A small encoder-decoder audio transcriber, trained from scratch: waveform 16khz input.
Rows from block 2 of the audio encoder, named by matrix and row number. Each number is 128 + 32 x the weight over its row's rms, rounded and kept within 0 to 255. All counts start at 0. Numbers have three digits each.
# short0: shortcut pointwise conv, stride 2 (encoder.blocks.2.short.0.weight, 128x128x1), inputs 0-127
short0.22:073081139088086101183138094093134127121067146110123160115119115169123113201108102146060116116108118199123135197158110129109053156085091144187075078131108104112103126108105106193144132119088091079075106160118092097116125086069102128092080092117141139119139153125193122138150082090122134126140168127109146187091153134158143164110168113144147126090142145155159160117130103144112119124048
short0.23:116194149093107079224146129179092141175095124126083117165130082111154145087110131126072090139149109116133129147097137157170127199160189131096114135150134173086150174068144129141190140102148106145117147185124089104105148120088156152123124055077113094127116169054122152106145116080104088145152098114127137166151127138127130142172093185131190141113109094130122137142104129173160128052145
short0.24:177101149137066121188093140139073115137140182128107103079161139130129107130135112126127145114172143248163094124032127144114184105149174120094062124141098130118099154127117133109145147111085106142188145113148109167119149197136147126139122150098157132120097180102143128100126122084139083173164158171143134075074111151082148075139142096091103101114064088135136156145128086093162110108099
short0.25:094127119167116124100152113115097094061155100147193110165096138114060172144112125143097107176157171120077134120136128164169164111193149080107115159143145141159144170110198112194073142193078102108115145120138103085101094130094208127113135093094121148130099132135058097096080105065111152145138154125138151138102185102164137135142119121184070100118085132142126180137176131101130155113096
short0.26:139144125147165156137081176142089120139119142135126125083120145139165180175149139088172146175171134136032150123137186135132154094139107089077119084193141104144150162139097100123103121102116112129123152126157072114138176129165132104178128136117094147189097141162151133169135168180156056071103167091136098105129162121111118127130159105201199102125105039104106170156102120144091111140179
short0.27:081121119043113111142173147112086092166100133106159102151081126084113125144121116103081130120177174160158174087127123157133138151123079088126140122080136146125078156148110114104103091158173151166172103124144169170138137192163174116125117114186100134098128099157154115088033169168085108098124122099119106124102121135171148070136121106051121108145145022115158105113102138090108119087119
short0.28:152149029135147186135167091107182161138097136095119109137152132122155163137113100154084135082069189130127077189108179168113112152107155116133163173057111094118066172090105134128111104115127145115147063155087109096123139121182098125128074134106135163133164080114115104137177102159111125135156136130088117124151136119124132165149199105100110116075173100135159145167175114055075129095121
short0.29:103084146134117165132162122128119098140134107177083167143105135136098167107174101150125075097142151170090146098166162124196097172136116112134157129077176108142172151109141060106129083140151166157093077174113101127146128187095110144142138134075110174143120133137135147086133131066075090080097078135101072077059122150200146134149134145123122172082109140145135180172131165105148090078071
short0.30:049136145162146082188145138121180191064134193133120095107102090117106171078143130089077128132167170091038115097140128150144114106068109156094179114119119109138092133149091113094086152110116152123113129104129147146163147123109153122117076162226127151143146154124125083115138090130116110113138147118098083142165138116098137128120111096130148145179122053117116110093099160095184190116187
short0.31:152120072087109083119177168110077152069122078085110117121170145130131120154134111121157154129130131081138103137175138084119181141085114098088127178101108105114109119090097099113105128135104139143224113118134146157140126115147093112098143173137103155131112181121135105100096129155156056185122105117065081124194193124094088174119134151134167033111158164130092130045102141120121138127167
short0.32:114115124130111098134102209097084147124097152140137074089073147154051159153133100094085113107159079187078090152171090136128077140135101160068185166172145164122113143104100095087132125064152141121165190099094137116126169159170126121131130144112104138095124130069141087111087103113083078116132144155097153144140116171156132109128162111148166135164114166139101073152062184110094089138166
short0.33:128142128099074137130151158124147136111190080095197107143127096134208121078109107159110041172141118111148111109051151165109157108081178114126124158125148164144162130114110082131077146102168143107147072085127157098078144117125140105165124123142096113102188134121068099162103164151105110177129094172140075092135104158136114173131099130047171176117165163145129108107104127154106165179112
short0.34:127155163110145133126118147201094103127056120101138116121054113098166117095122144148150106122164130131108126176111087101212126059201154134167075136130094076126119182141151156149128123137120143105149129131179143106061095141064120142140148101112123098111080133160103176186121111119126132163158093200136137176058128165079139148174156150172085144163094124121100149098145157104142133151187
short0.35:078082124088105049076123115114109142169106133102135079101129168171091117125107211120087128180163156127164142086091195118099076133115082089114154105129122143122109162115096145109142093127110142101126158156150166156156119131139169127132150128145150135078175081151066139102075182145132097146098145115106152102040161153156105060080096063105162149070159173118164110112133128131118137114154
short0.36:123122053173123140187146125152134125147082207167152128143097092099106128113128069114150120153101154173109166081109108140120183147131186061095105086107113155163127123124128203157046114172089156100138145108083106136137127147127132115159140081117122151131143115091177166089087117147106153092112199079109145085159108198097148101094118152121055173102137124172114148127133134125139171086154
short0.37:108102084107094098146138141140131184145198113108119063110095122108164043135109129135115127115086113121135126066098149048164192107120083184163052103084121144140080147119135084149134156105112165072100145154174151160146101084070099098149093137157090113124112179128147144151083172112135145083160138172144160115117077138127119164160074152124136115152121091110113106181092128124121116073084
short0.38:091088114091143174101140145096156114151159144115072170162113107106144126075091103081157180171128079139100152069140105101107133137123137171114151169105134087116100203140126134084118165119122142147185099157096115075109136101136114087122112181096142069119077161132151102039169141213105095087139128158115155103122111062108098129110132144062173112160134132084149101112149113173090090132090
short0.39:115124105046140119147100123171172141108210137138156172147124148132122174162153118107134111107124113152094087111177202159166165197135124146099165154110116064165108135153108105136173124156139116132045120094143126099096149124131106166149104104112111141138064105192136113064128101181169163102135151173109134084146096147144129206131119140154159164155158060146137092170155136122127089070145
short0.40:162066110086142130080096138139158157117169083095162152139137165090151152167067121085175168103125134142100177104151070195113146151145092104106137105089086139116154130147064150110113123077087161104179063157187150137087082120174146124078153150149179113146125112111133098136131138148098138115169156074115065150082157156099118149149131221157152089150128122106089095099124147151097103162132
short0.41:148083154102089103159067182199125109074159132135145081070160117112129129109145154149073141104131112148130128166106089194160119149101091144056159093121103107122124170124094141171156174106160146135117124096147127056121138097130180074076161081132092096162128157124124117116123117063134107177158186109170080126123142156082092132137172125143146130080083153062126122074086136115140126153075
short0.42:070182091122175130074130166142100143127151179130109131105099121136167202122167114096154078132060137123142077178119135146156076133138161081100143094148199094073158147091155162167146081160124146121054151086144133092115151112120161157115091145164150122158115175133128146177143100159124102126119176093143126144157088184175144182141130138146164152145117122163098121094117144132224153082128
short0.43:087116134110100174174135123128171085167072179094116105136101126143097181167178151143124138100126067114085074138104134139148197112136117142144148189130125105117184174125116098108137086157140168144042088093125123108100101115103096110115148154127137136138093173159118134077137098132152139085169118177109116113118176072067154170185103045184119092119155128157113077132115181130099130093100
short0.44:132088000085141090174141120097151136118102173147155121109152147129144131151109145149091141134108147148128103167114141146118050098096107165150102112111147139134137099135134154137122070106093049110100090134138085124116074093130064108142113137122155129119127169079189116169135146102089173087167182109072111171136168134193140187140136121117156158104091140121145163140087135081129136104068
short0.45:154169071097163097097151123124153108119135122152099155098029142129141200098163143121158067197107104104136061077159140138176132104155197100135156154118090118120129109108157129144174113210151145133101110133155113143122193107064115106151132030077105149108149133088176161102123111108134117139110125137139137116094162189141140130158142154178166132121112123148118148070107142143135066112136
short0.46:127118100130169060083127146126096154113163121170112084105072110159170064143150146130127145147117104140139133143115084129069145213172049165071092098122135168118153102159122167160109164114089116103111166118125122173149121165122092167105107173103102094125076083157141143078147141043128172152112127094124115096118136157158152067077163131046118126112150127133103093139125093189161131149127
short0.47:074152171106094100134100143162171134124137180069210110126153092077094138179148138146111080109176107140147117120112174102046108145158119167107135109081091161125154082104067106107149133096095102104142096094119076170176139169113142149165154183137136162133169085122137144113142130075174147090149140130069067156128085120108113177072138158117126146074164120074127141135155180101104137112123
short0.48:046122151130120144101163103138051141129126081154104137174138109067086106155125153159140129147136161129103096090126149109050130145112158135141142081116100133130087109123096183101037116111121166132135175110107134122126168094045148118121083148107079153125133139173169133099187141152151062093129138118144121174133173146168142157133138153109063088087147093117151136073130101147135208179111
short0.49:090150145158142094158158092142113107163101114129110106118090135135074156106138134173127068105136092119132115143137134130161118171134158188120162122151063101177101121163147138143131116115191109154112129148096162077116181129078082096167086152107147129137164106155088120109080128078052135127157157097101142070139097167050140148109115172187103217147102141139134101163094158182186107182162
short0.50:164121105106177142154096129152097156130146051093158081176064135135073130118122116181087108132096134101115160089188133070136105168118169110138094126125127086135198097086137099113150132157147095093081101142156171135131065097090143105176135075086101132151123114098135166144081142170099176150098077128145140117159111078156155096145153198135124106093088167151110125105181087127150107088067
short0.51:136086130159138129160155129107088100142089223116178093117149120129148069026098160126118141140098178152090159158101151112143133093112149120137140093087103149087141125153087166136155116176107126106149080134149100119081118166086168111123114152097079147109094097119102120150141086188064129106091098140138159170089149162166143137135174172150073059144124107178119100133168086116162196118161
short0.52:081091197152125077103146191147110138115122118117123131155166098120171121140034149141152100176120102122153107101096096157079177088106087118158161105181061168095140155139166133069101112124105089173103122066129102134110091182182095052115116138086132143112161177115141165143105118145132137096180122186114116141066097099153125151108070145155090131128102155125142089091120159155137132088131
short0.53:144107157165153105096169111171131132114134111113116153159146109122145171132113122085153072102106152171097192180098072137152104156090169097096116184142096107122146103122109173150137147066115124118124163110177118142153135122062100092114184143142096082096177177134077106165133103153090134132112124196110046148121153177187181141088120078125122160096081150133070172119131127130106113173060
short0.54:077121071148203148063130083139125121121149129077137146139110118092130133189159123097186118117113110148123151102143127068161135166110198172132095090117141109114174167141107146127159096212160133138225118156094108137114108185113089123140100074098093092093119076113167160122137087135097098150121095105117170068113101125169115126171148156146144106120177095108113114091156140199096138098108
short0.55:095087119115137066097123158154089121146132131112091163108153126138168140181174125146071104141144083126117166094096204157094175081200126064121096176109098137157150088157159103114133089136128102104084133137100133133180123093090084082065171155080074118139105139111122141130072155151092123169114108146124129121086092115119105107092091090189159136085219136076100124139144105133098137109163
short0.56:109084139107164121105075111086079158166106057177150129165137116121145140110121147125140150159104169087136107116181088163148170128118066129080153164183138137140120106157065123077112125111110092096100109187119135138168188082053110111075168184093098121163089149089136107122114136101156065167138103089115116069074044069120140154125155127103109085151098128135142128094145118127140125117101
short0.57:125142125123156150185122154127075096143127111127084130107104120136090167069142115129181120124174029124144104185108135120131104090154159068143083169128207141110162116132109135095188084060124055133110151092122141132125187152141129142140125091159117096103129155172140120162094044108146129126079152138131152167129164147197140126144142122145132182147146070089127091145158082170068135140105
short0.58:140138077163134175095163104094170113201108147097135139110140108104147135148145142148091096122152165160102097094120176114099061161109125148085112087149159110089173149121088129128110137136137102110113164189132111099158215153151129134156154087068113116088146081081074175060153167117178151095143123111105122064181132163134106160122159159127097108077190120134143125130112173141110148141039
short0.59:120129124170118166085114100157194136121107126097201120139096135142151140121164098148121125138095126124142158122187188105135096122072170164229125108120098057107169123134146153131092181170183154117079062145145143172149135095132103081112125057147147142172099169146060145112100150140102129163112135131113086104136134156145144125114144126124102114066132168113102121110142097184042083135086
short0.60:134126125102089114088115143115106121114135131126118134132021104108127122149105096075115154176130140177058144127151118179103097168085149103174090084138170085075139162149108104064115148137092177147130130075121151140074122121114077106141132122109129125140114234163129106132151132179157115088088168163150174155140081134216170074105145127145147124135154115114159142090143123148085188129096
short0.61:069106130085132152186086113150089149128092100128112097138134120108088082085123120095162117149145130085113154123106099096168139105108137090170150187098104170129195117123124128120149186148136104088097142180079172119166088096115131081125138148147169132140151134101067144091220109158111115151172106128087083156161157097082154171108138107201086156155116117052128119097146165115160071078112
short0.62:179150132182157126139154107162163179110135128152121131164128142149122151178108145149130132126126102107162100141159151120129067132105188125094174085137129125175164036103113110073156112075148157173141091130124125153069138149091127147100125085139198126109154145122146115109060092106083081128115075160125172138168154164193177137146125193117145086181120113072124171130180123157166180088101
short0.63:181119145178092144155114094086112118140116129104124104114162177068139097092141134118107099135106142090095057142166152139165065097118133094090172098114074074095084151092159150135115168128158135149142155190152169101101127102169157101069094170120138091138140135138125162102105079137104137091134172144192136129157177130131143146101164057173044206128176129139129187089118150132148121143145
short0.64:082104149108151119201144173113143125172145155128107121101127105164110182071129129136135141162069117120159094111134159156172150122136124128094082142183099093116156127128165117142177081098147117160080114165154073106128219108068141124167156127095082150156076108099108129043102078128147148130112169099188071131107107149126122142135158132121143151179098070181137177138112155112158056149152
short0.65:096124142153153091129151115091099146187159099142137092144069153150080135125148166112111131119107090052148131141178196124160117197156133073154132128138102117144201147126146073176190120148143125103119101106138099094104124105127133137098086121163105116147162098195147135123136142098111137148144073141139139122117124136152107194180111202173124139144074059171097167108117194118165050135098
short0.66:128135137104132100190121082115148132129135094113116106146061140175135193114150132121109146102094105128138118148140060135117116146074160177180141168092131103058128149100065102089120107126147155124152142136117133158125133075126147172092170155143159105101091211155163123126077139123130113112146154087115023138193174184110132156088079130093105121130126113086150106078105142079143097190079
short0.67:162173129113142117135098154197167118083058141132149146090103089109164140104080134125125086187097093118145141116130105121084177139134148059136106109098145144070110114135091110141101156098105160144160072135138096121165149098160153214089096122169142085078137096132085089154150106159094138153105157161138094148183097127140164146154158175179096084170114097074124122105128070103169068081143
short0.68:149105150162159097145142093133116126056098165101119114163106133163126122072135150107083076161133104079065100140114105116179181152070135158149125107176109066153158168133168083155154138149146171112080125129121137078135085106080112116147167168095143144162081123135113128099147146071130193084077098133153105104095155163149136123111129143182180204057160175165132133094140122150149095159092
short0.69:116114195164092131144130126149149176079100107127156171185123130124151089155132133095128142121090073100084144183123087113140164104071125132134171102174104146178114062131099141153091108134152165144152125190126113153107121126127112113108139187129124145149152072104101081125138135131153144200094115063158148147132050135035020111138115130123112102090097174079161115133134092123099111122135
short0.70:128131171090125109141167187143130121134145160081156078088130105072150089152083130114041122147179137174095113143166115151037167171190102165111154068098072148117111088143136076104113135128108148104097054102140096172173100082138106140135154133128121118101119126110140186127140166158148192104180080118124133132138157111100101143158152114072166070124095116099131156093093110127115159112097
short0.71:116127127117104138189144127131199140109134134126165097129135176132097123110120108158063060116126109114078100091155095115135119136121130097102182191154066064120154091138147141137078155180134121141138136132087170117126129133077147153145169122063100133155119142129119159140160077184077157080163124160150076086164190108079101102201138092146094162091091125114137171099099128106131035123121
short0.72:147165088143178135171154109086149150145112138201117134118068111159056109080102122110066130118121178163121071107117149125192098126106126090065138145168181137148177104142115195096114169129074197133155170161161135090123107177118120145110171108100165137121103133074119141109109136159118145137086106149138127166130119214183110137156069139089090149104117089113102066135128124135145107166109
short0.73:118129158098088129146135132151155103120155171100155145081103164149164102161125110140062094096156151083119186123130112141128134102115135137161151053167155115081107137146139159159115058084136079127093083134041197088191122087134078119122117118140135128126107172125104136183141135119132137129189112087213060152162137167156127167116133060132134127183140101145128116135102165062120095106156
short0.74:138105093109069099095123165118059136149107151088166085115133091107109179172128085101095151138159152162084118137132121125055131078102073202135084086156120144152141043141068163157155120113118128093139129119152116123126183106124109132108152157103104152141109037113118062119115198125107106114138109123092062165161160104145079132175114113138092098159109084106080132104138100128123182141133
short0.75:082139116103177118063137113080104065142113121110145097171074132167091124163112127111118122142043138088081136085127120133112177134142120056094148181158102109115138098118165148136062102183152105111123146088165135094132147073136140175151130147069109121124149084157122135140140095165094183094106161106154073111147119160136166168163147193186090134102105074103085136100095143114151176158170
short0.76:162154125138111137088131119082134067117127163124100144128131126133203194152127116142154166131170155103163144074129146157076163137138101076020106095162111151130158122152096127116090144084126130156124092114177139109103190078116156177107110059094128093121129161129073137097100061165114102108070124092162137098146103094186125068088191103158159096104137099096129119102153111144146158113114
short0.77:118053112136161120154119149132130101066117084105091119123121128119148111124098121053100043084061094166129118079155091140052167147128167126110142141101156126137191132105169114095122194152100135145143140146149165157142121112086103161107138117094190145091153150087117103096109168147146074185108143131153123119157081173154125146093212140120130165094166143142149113133144122167127118116036
short0.78:106105077149087137111113101099101190140147135080051122143156154111163089160099131119150094151150180110133109200154128188129034107152133146149159171123122126172130090097118108092140145136073082139105085177062129060153144102098142132100112187146124189128090157119152067158137139122123131157142125116086170068099163079087117128151126107124094175141145163126148147159160123093147075089134
short0.79:081081103106144153121089085156160154128109127092109075124081137081143115121097137106160124141181180102117178070140140160060137119147159086057153090077108132156162105102154151146119175206118152138161131107106137122204160181106164153134123106109133127150124149128095154142124078097173181122193143066073150137128125065133137152117090175140118197124083124098111136127097116092103109124176
short0.80:109112121141195127089115151083088080140091075181137173118121127174146103131080142127158122130088108165086099116119154128188148113136154093139136153131054086091124161074151189124119144152087128107170111131162184168145154155128129213138170090101185135143101104000112140115133072123117180134161097142131103107104122149156169088132131143128127164123122103169115131113177106164145108119160
short0.81:098137090106113159168133104131144110185088159087187117104091191145087133086149117133099175128131108126112088084144138155088146173124182166133181107123120073143078175134120160051053137129149125148083103103085148082153169084162125067151057131095153146114103128179109126121152116183148130144127092088112142128082128137064178118161118060164094164122129105095169126115164135126114172126131
short0.82:111164141129059142140120083128096128109113170137167110127114124107104083140103116077096189125115154095066112166073182081135131136167114111109129127126145142116117133182129184149075120102082154154129159092106131118148139119111156127133073150143123130143051058153111127080133109128104062109178108132132227197200163149100113101142133088114164173157118075139178113127098157165162126136170
short0.83:088129117123088140123093153119147187190121097104147140074201077147105147152183186133078135133088113109140138116100158070129099110170106180136070132177102077113090179145119094118130149191142078100063098161087088123108138143177137086074122093104104115123144111145126143167121170126101087086093135143097075157134196102090121157130135115132133074124146145178105093130169130085093108148087
short0.84:124138119119077175142131145085166097136134181107164116109155117100159150168128149155058111125166110111139072144151186138105096118175176164148105057137112093099118157138094107135086150141175066119090054187095129078104138111156106106152167082099069114079137178174076125127138113149110170121094119119117122103152144072150141107129170126044115094100113118116165126177196129099117086137106
short0.85:094096100158096127095130089094150153110164099107119130197160138099196083110167079094200104115150081084105147113136117090120120127126128165159115199149111116169172122136144079137105125096121169098140071126118135109144154146123158071103155139186154102143133124137094114097071146125089137145130136204180114117106200169121069158095143173071113071095180102150073160119134093117122139089106
short0.86:166083164086103127092042157168107164108108119119154117166153135153148121072180101187136171088139130098132038155140106127142161164125090155058122081063125108135121078128092140156124163101178121107145112114142184158045076084128144147088132117137123095120053125137141087120174174113116053113141126149130106126118128148123106091151169187122123127133089121109140141133169135093149120082150
short0.87:114081175171120157099112096124072164145129113090153138132143109131176149094081166070147096148119151119110110085082134180057086125120146112168130175091080155129155113132146138129115131138127148153115144101102144085156058095183107115156092182111131084112131100169111178066071123179139156072157149188131128090156103088139159110098056123096086175103065140159161115124133117150159177159134
short0.88:137150156144081124111110134159118091101198102090109131098090127121120089146104137183092129174128149123137178142126074125073117123129130138138125016134115150118130142148109072153116174099077155137131139140141074211135148120109194175165099109129134149074137200125071156174116135106108131095149187095179149101138139157160133109147141153135138151136156188131142206075161083148085145093121
short0.89:134148083081139118098104144154173178083137097140105125158133127163137140120142122117160145141160122077098100120198186120081113071080170130081180152146079147063124101112113078096178134156148128096107141170120113112138171138114114171121136142158172150118064150138158128131101095145114074116118094131168174094121161197143107196136115199130153155081126076119138134135138145138103067039167
short0.90:100105124172129119184122153084101144100144087132089151163126133095169119127149129080133122151159071019112094096104124142152168097152122090174111192162074173157063169167101140115112163100136099138120076148110177076169132116109110148101151159114125111115152165106090086102133099117074167206115165103161137155107082125121119069119117099154130125161099158088124103162130091114165180090168
short0.91:178137157137155131063088152085083153147136044167139123133084108118076097103116146152200113154112110104142123099159160143133174130161174106098117137079112114074122129134139170159099157191106126088011149131083120150110128165101116164140141074122116154121093109111103159117097125130108142065147079113071110124118152158137169121162136153081117113138103148148105185111200129119131054107123
short0.92:170123148132155127130129093094120164100092185135115097150034128152092197107159182160118140161122110062125067124149142113109129103172148089175205102161140073111105143119126112135105137111156128180069124128135119121120106144122109180145165133028122129160131175117127157128132155072065118134159128104157135169087172167125134114158061152164128095180122107100119050134141134153136132130090
short0.93:050105148118171124175129113144080124165075165139182099120145120131065159078135141107129143169108145156081074143103112137127141103123092144013162135144123176104134129114152167118091139180156128149081176165138125167155121129170122144161080100099081119092146156161099132103106091147181118100202185099145119134172074127107141188129109129152081148086114127157094142084124152150102156163102
short0.94:126154156083116091095119123110151094126084134061132157072115117075181168145139114121118162150131140110084106134126168124067094148090136186059164095116131111119091130093130136118119111154113167102162098176138104102097171087109094126084107180115124158083143100090193098102168178206141089140116207148118140127150138154170125189126126099096154080058188111157151142102121147119147136120073
short0.95:066140131064116081170144162042101174154128134109131112129090133155118136126071128178123116177077111121192137170144128142068066139113055150125140111149156167091093118078171097086148063128181122117103131117130088118058124058180121134148082133142120106075148080137143108176117158147123112103111101096121145069157151102162115150121136101112166126087114123138104106144061138125129095109096
short0.96:168107163122113143119172072120053114141128175092118069079113116153145164119157147106108102135162151165143189085127192146173128105121126126062079191107086162125115133062121185078085158128113137139158141124107126115132088109114115134100154144187086105157123131115107077096110159144130096156149166136116134051189195124143144099089162081122055147091120126121080120156195108142123122130124
short0.97:154106129162117127173128091154088108146189151116100154147142141142089145110120160128052136145168118092116140124102139132102064093171160073169102162103157152057155080101100180149116165131100162110123146197089186086166131093145144114131118095148145120131065168153116122070093116122056147146127130103086184127129149124148115129171110153102150088169134104138130142106093133108133093072240
short0.98:204139128192159094100154121121102090097173168079085111116104086116109093107046129125114126147126083150153165083115139093131150108108170120127073050135105148087122149078114106102111135104116073102213148177127123143138107079062160116114121119113134138130122070098172067161154139135094115097076162149116113169123144168155141126159062187118161091136159172145091164116123146125115128149162
short0.99:078101136024123089093144108077083087160130142128104153124105129185126133137116158157120140135123111101169114183126114103187146095136160160202102140157147145098102084195116153107120156039095118121070129079125140140093077149101137167115125119102099122166119142135086134156127107093131147082166078157155106163040160095127158150072093143166138133127118125093103077136097114153100091173122
short0.100:108138149133078139125149133152013154149147109127176145117163120130119100148116122161111087119126117221138103123150124114135125119128150114092108084114106165107113158183102105127066149133151159122150075149072196125114190227152149120124133141125158129129081199157132143115150110134054126099092131066093146134111121147148128099195146129111136158169147112111167123119116162122183109044112
short0.101:157115148096127107092126128146122126110151091104091166100134148126141110133085104108164093153048134113155158143066133109060078089085129119112141165124088138086127095096087071091077181119109174122151095136138103059146160139182173147147148156202154098117148155169128105136163144102083101163160101119095128111114158184085095153087163140188093127161105174085114174120167152136100172106190
short0.102:114174111138112124141146111063163168106194139090129081182126111108159141111154125110102120095123138176130143156069110056092111075147132163128121201119092143135125075124100175131153146155137111149151183138090125115165127086117086124073106133102128093134135112143054148166099115171120110164131094138122107197128133117089142103065143148118091109137145129071134167027099089175095160117062
short0.103:097130130106138121066120124124070102116100062117074142112070148160121120136134129161137120117075136120060116111086151166169141051160120146146114140160115081128143142160100156119144133073110195100106137122147146150132116143092131146097132199125168134134116199114116080083192187143079164120170107175055143171082119090091156132163068130124154155149093189094163127150157148151098108098106
short0.104:088130095132137079083051179110107120141120143140115136125161119105108142088176114139136168128160099136097152063205151107155127110152105194081154143117150132178117126103075123089159150102081144125163045160087146132113110064124122121105095126173137114157178074085082131105084133083132104163153092119130131095105151122114097088157114143082103084190184171114098145111112109153161188176107
short0.105:124145187123125105128147099109100079159033140135161131138126141165108119097080130106131106136114201144122167146067157135054152144142113134124187125177163133130092171130118140190163075108086110139139119143149171122130133054107142166137162120028122136121155170068099113147131102184104125138131135098120117159154108081114085116144167066174128062099143119139110145097094130125142159147200
short0.106:153146160131130131082107119138127111126136150112117118165174114107177138158147096189099115183056111168151100127124099127175167147168160106161061120174045174110074111098107135142112158175154135130075125133157120137119056065147119095142136124112121156145193051093127124161144110137101138047153071182111072154083121112125165094156124190157096146137119155125100151104156106141117100098114
short0.107:083064140113132116129148141135102135119122110038140146151202126149165102148141102072163095147054064093170111149137058172147143131152116078116111151098179171113179117141138133115109110153130107098129132157105100091120124157165092094137128095086102109126156097130055115146139161198148165137190126140108165137124114097110036168126143162178135119087128174113107167102149113126110133057109
short0.108:151150051135091100120184122114176141104136091138065134139102148173141110172136120075098075088080140115176120112100124118138085101096167068109118096165147117176097148133071156127164140115107120140190166110045161113146108078147119129094155093112103110167174110173076125117140140160130126221109135174180120094142150070124069125130125080087117075124113168111126128114126140175091146136133
short0.109:118102123113096091207113127113142086151159127095108148132186164121127151100109135165131101152137144122114052040118178161119115064114119143139107126063121054088101142116157101100122141112141089117141134131082134118069109076111179060127109133171108079116126113120095176068106121203156127134111135116173182074139148105143126135077127107083126143078181154153107164098125124108111192117156
short0.110:118119170133144115126115103072161068137091117081091097126150124096151117144117131156107133131091117105174166073067128146126034148153131170104117095145107094146137074114149069057150116157137128113119112131078170110137130137101164108106105138152110133114118125177104141105077141096127111156142127154145145170142126180142137085035091107041179101139071136191158082089121106130111141180063
short0.111:055098099161097143183125113096148161184118159131109081135093148147030127068144116150118142089131132127120100097086161132150127088198102106096171124142103125178091110096115108146134098039128112129159115122125110080122174096107102161118092145099131141147125125120148167135112131069160134145173127102140186180076120137172071059166129181132129073173169090102153112147130132091083128118156
short0.112:148130136138131070042118192172136102126146112092123117110079135157178156164141102093104117082198117067088085134107145046083160146096123111130134093157142104100146151118114136118114167149153136135159169125156142134166127052110128186078137120108122123153139157113119100116125163112147082140103163162078127111173111105102122156177107159152122208086201066113149147177117132139149170182116
short0.113:115136189188112102104121123132121154177178154096120144107137106091137131071110126047109146127158107157057126134099128134109120130118125076116119094178094046107093154102128089100163139061142190137195125173122131113135132106067152180124158144160161095145209193102134104121101109138139155087140149075138146125154113135153098100095164164111106147159159093160127115161044150137110134081123
short0.114:122115155178101136156124182194161064114164145085127115110161142117150065139118103184123099132082101185154131099130085122034142205161142079067114156163127080094108130113142126126098096152142162118091134122098160114174078133133107122145121169099108101119134086164071176158096132160164154089181115161212106136128105102085078062131129138104154163095122143134130122113127111121153097108106
short0.115:119128155107150166116116158068112058136148054151104163137118134150063192098122096125082164146094142190144107080047115130177119157197161170131123107133144152126142155164134114109113106177140110135165172153161127151170169150146088126153187093139097112169102131113152113121154078113152089085119111093146129121092104120172141171191045145172166128138143102121089063107101168133142137120119
short0.116:149128107137190106158144179173130112093174111106130145139132121145112162078092145060149139092060121098139134086097172136128158115072142088135132182117124136165156180065136147112100094147091146120120119117146159150125142037102106111095122144132149112128146172175178134077161152140117133159136131117064087078085079124136077124073146048115151172108127124145107103076160124174210123156108
short0.117:140110101135167104160056086158105113159080131180099131070145123158075137110164135057124171173139147112126073171094125159146125073128093121156109090129079054168179165060149180120061114084163120115077144159145130135127138104127100124176073126169098120163128161141129093094108170190152102140126108112102099148101112119112118103101118163096182115127136123125144092051109124149114143176098
short0.118:120130103160109158184076151158180073164104114095115129140140141091078174091116127116129156141092101087081124125118165111117155099130112162106134153161143102109182097127084161083163128061144150102160143189116158141111163094111121109130088110093126087139154122125149119114172084157117163130111121098114157196117126142176143146075062089134173159166156191105088075112115170134047045123167
short0.119:157125092084157128157083099138125124066186206069136120088098137132167131164098096126134139108090138155087116137159057114095133102063133120104174127066197106148147109132118096101096122075121190108138140131154181162126145104153093147088083145171098148061168102131148077131113137096159098119117163092153190151126124108100086069133142145115155175159133151117161158117104112106135048120104
short0.120:118125130155103114109112170183156127089119086141139121101115140119167133095126151140116078145077158158148117118114089122119157184104098090109104085087096113131166086131105201149123140173131138128079116168082162177132127138161123095068152117123121084163153153154117159106102142137183095140139165106132047116109115106130136161232098083134097163097090107087184087069131117103201083083075
short0.121:135141077113133168120167175063139149129162075052087122113150104120079100114135126130089134126105128146125118112155089137115074106158135129127119104146121176170138040181104162171121090075089169156129084158137118112126125120127076133085163137132184139125128086107078147130145081109132142200127103118116173124129135110046038105134113134062141138088061159161096132092115130100100123177109
short0.122:134143099165110137094156086099161102115074098083109132093112128122166161168147112167107137084077150109133076170100128161155081067083121165108155121125147149119096155099126146110083111103188130164134165095073123206083160059163109126145116131112138156087197107071123129155108122193187106138150135125190102133145152100147045137178149100133120144100139085146087142098088094114095170141111
short0.123:156158192144164130104094159113153088201139125172152120148147123126106110159135104111146148117081077115134169056061125116128151105152130096101110096140101144124136074126146098145118132098093092112148141150122084130119115137189104102114145105126164140113143055156146149174092093084130087113098108143110166183081073073169141086163024157103144165126165114133110102126200097099181116159175
short0.124:133106194110131114134151165166115111115172084114108145110136152105142121151111099179106068126133156145118060058112152141102158100132120156166162085082117151088139147155069147091035148155098141150122138122134136107153182099059156140136083153191120115105091168154156091099177076167103077084109157136082120123154146166128109139134120170112026135102103102138142191127133103111145152164137
short0.125:099088130101154090027149130127158159152159143165138110154086125148191058206108136158134123154140117142113151147102143127145085066187185135149093190127105104122097120141138165128098086188095142136146066139123135116117110092119135123121076063121091126160150093089122114156149088147127133145133157091106125117146155138163169069142120183156127083152053068176130140098149098128144110074145
short0.126:074110079115148144185135077132141195112109131084168158127111069121076117073103125119119087141101063145138066148157175158160140114172137080105089138104162143131130132137142099102179102132117165119096131127145130088090151143160041153117108099175161136138113136095104085193128156072151184122114071110160100150122114153083158157123189121085162165128147130103098125202143144153080082121127
short0.127:064111110143093189172128151116086146129120068093174090103052137099152150138122089159162168114156159101096127082103148138160130100129070093142142138122111194140121106107158159182099091126098101100077156118126123167145116111124145123125129058171087090113153152104175134155171127152124136160146138174144094132167126063103113162169111077102153147160128162111018154167115108115095096103180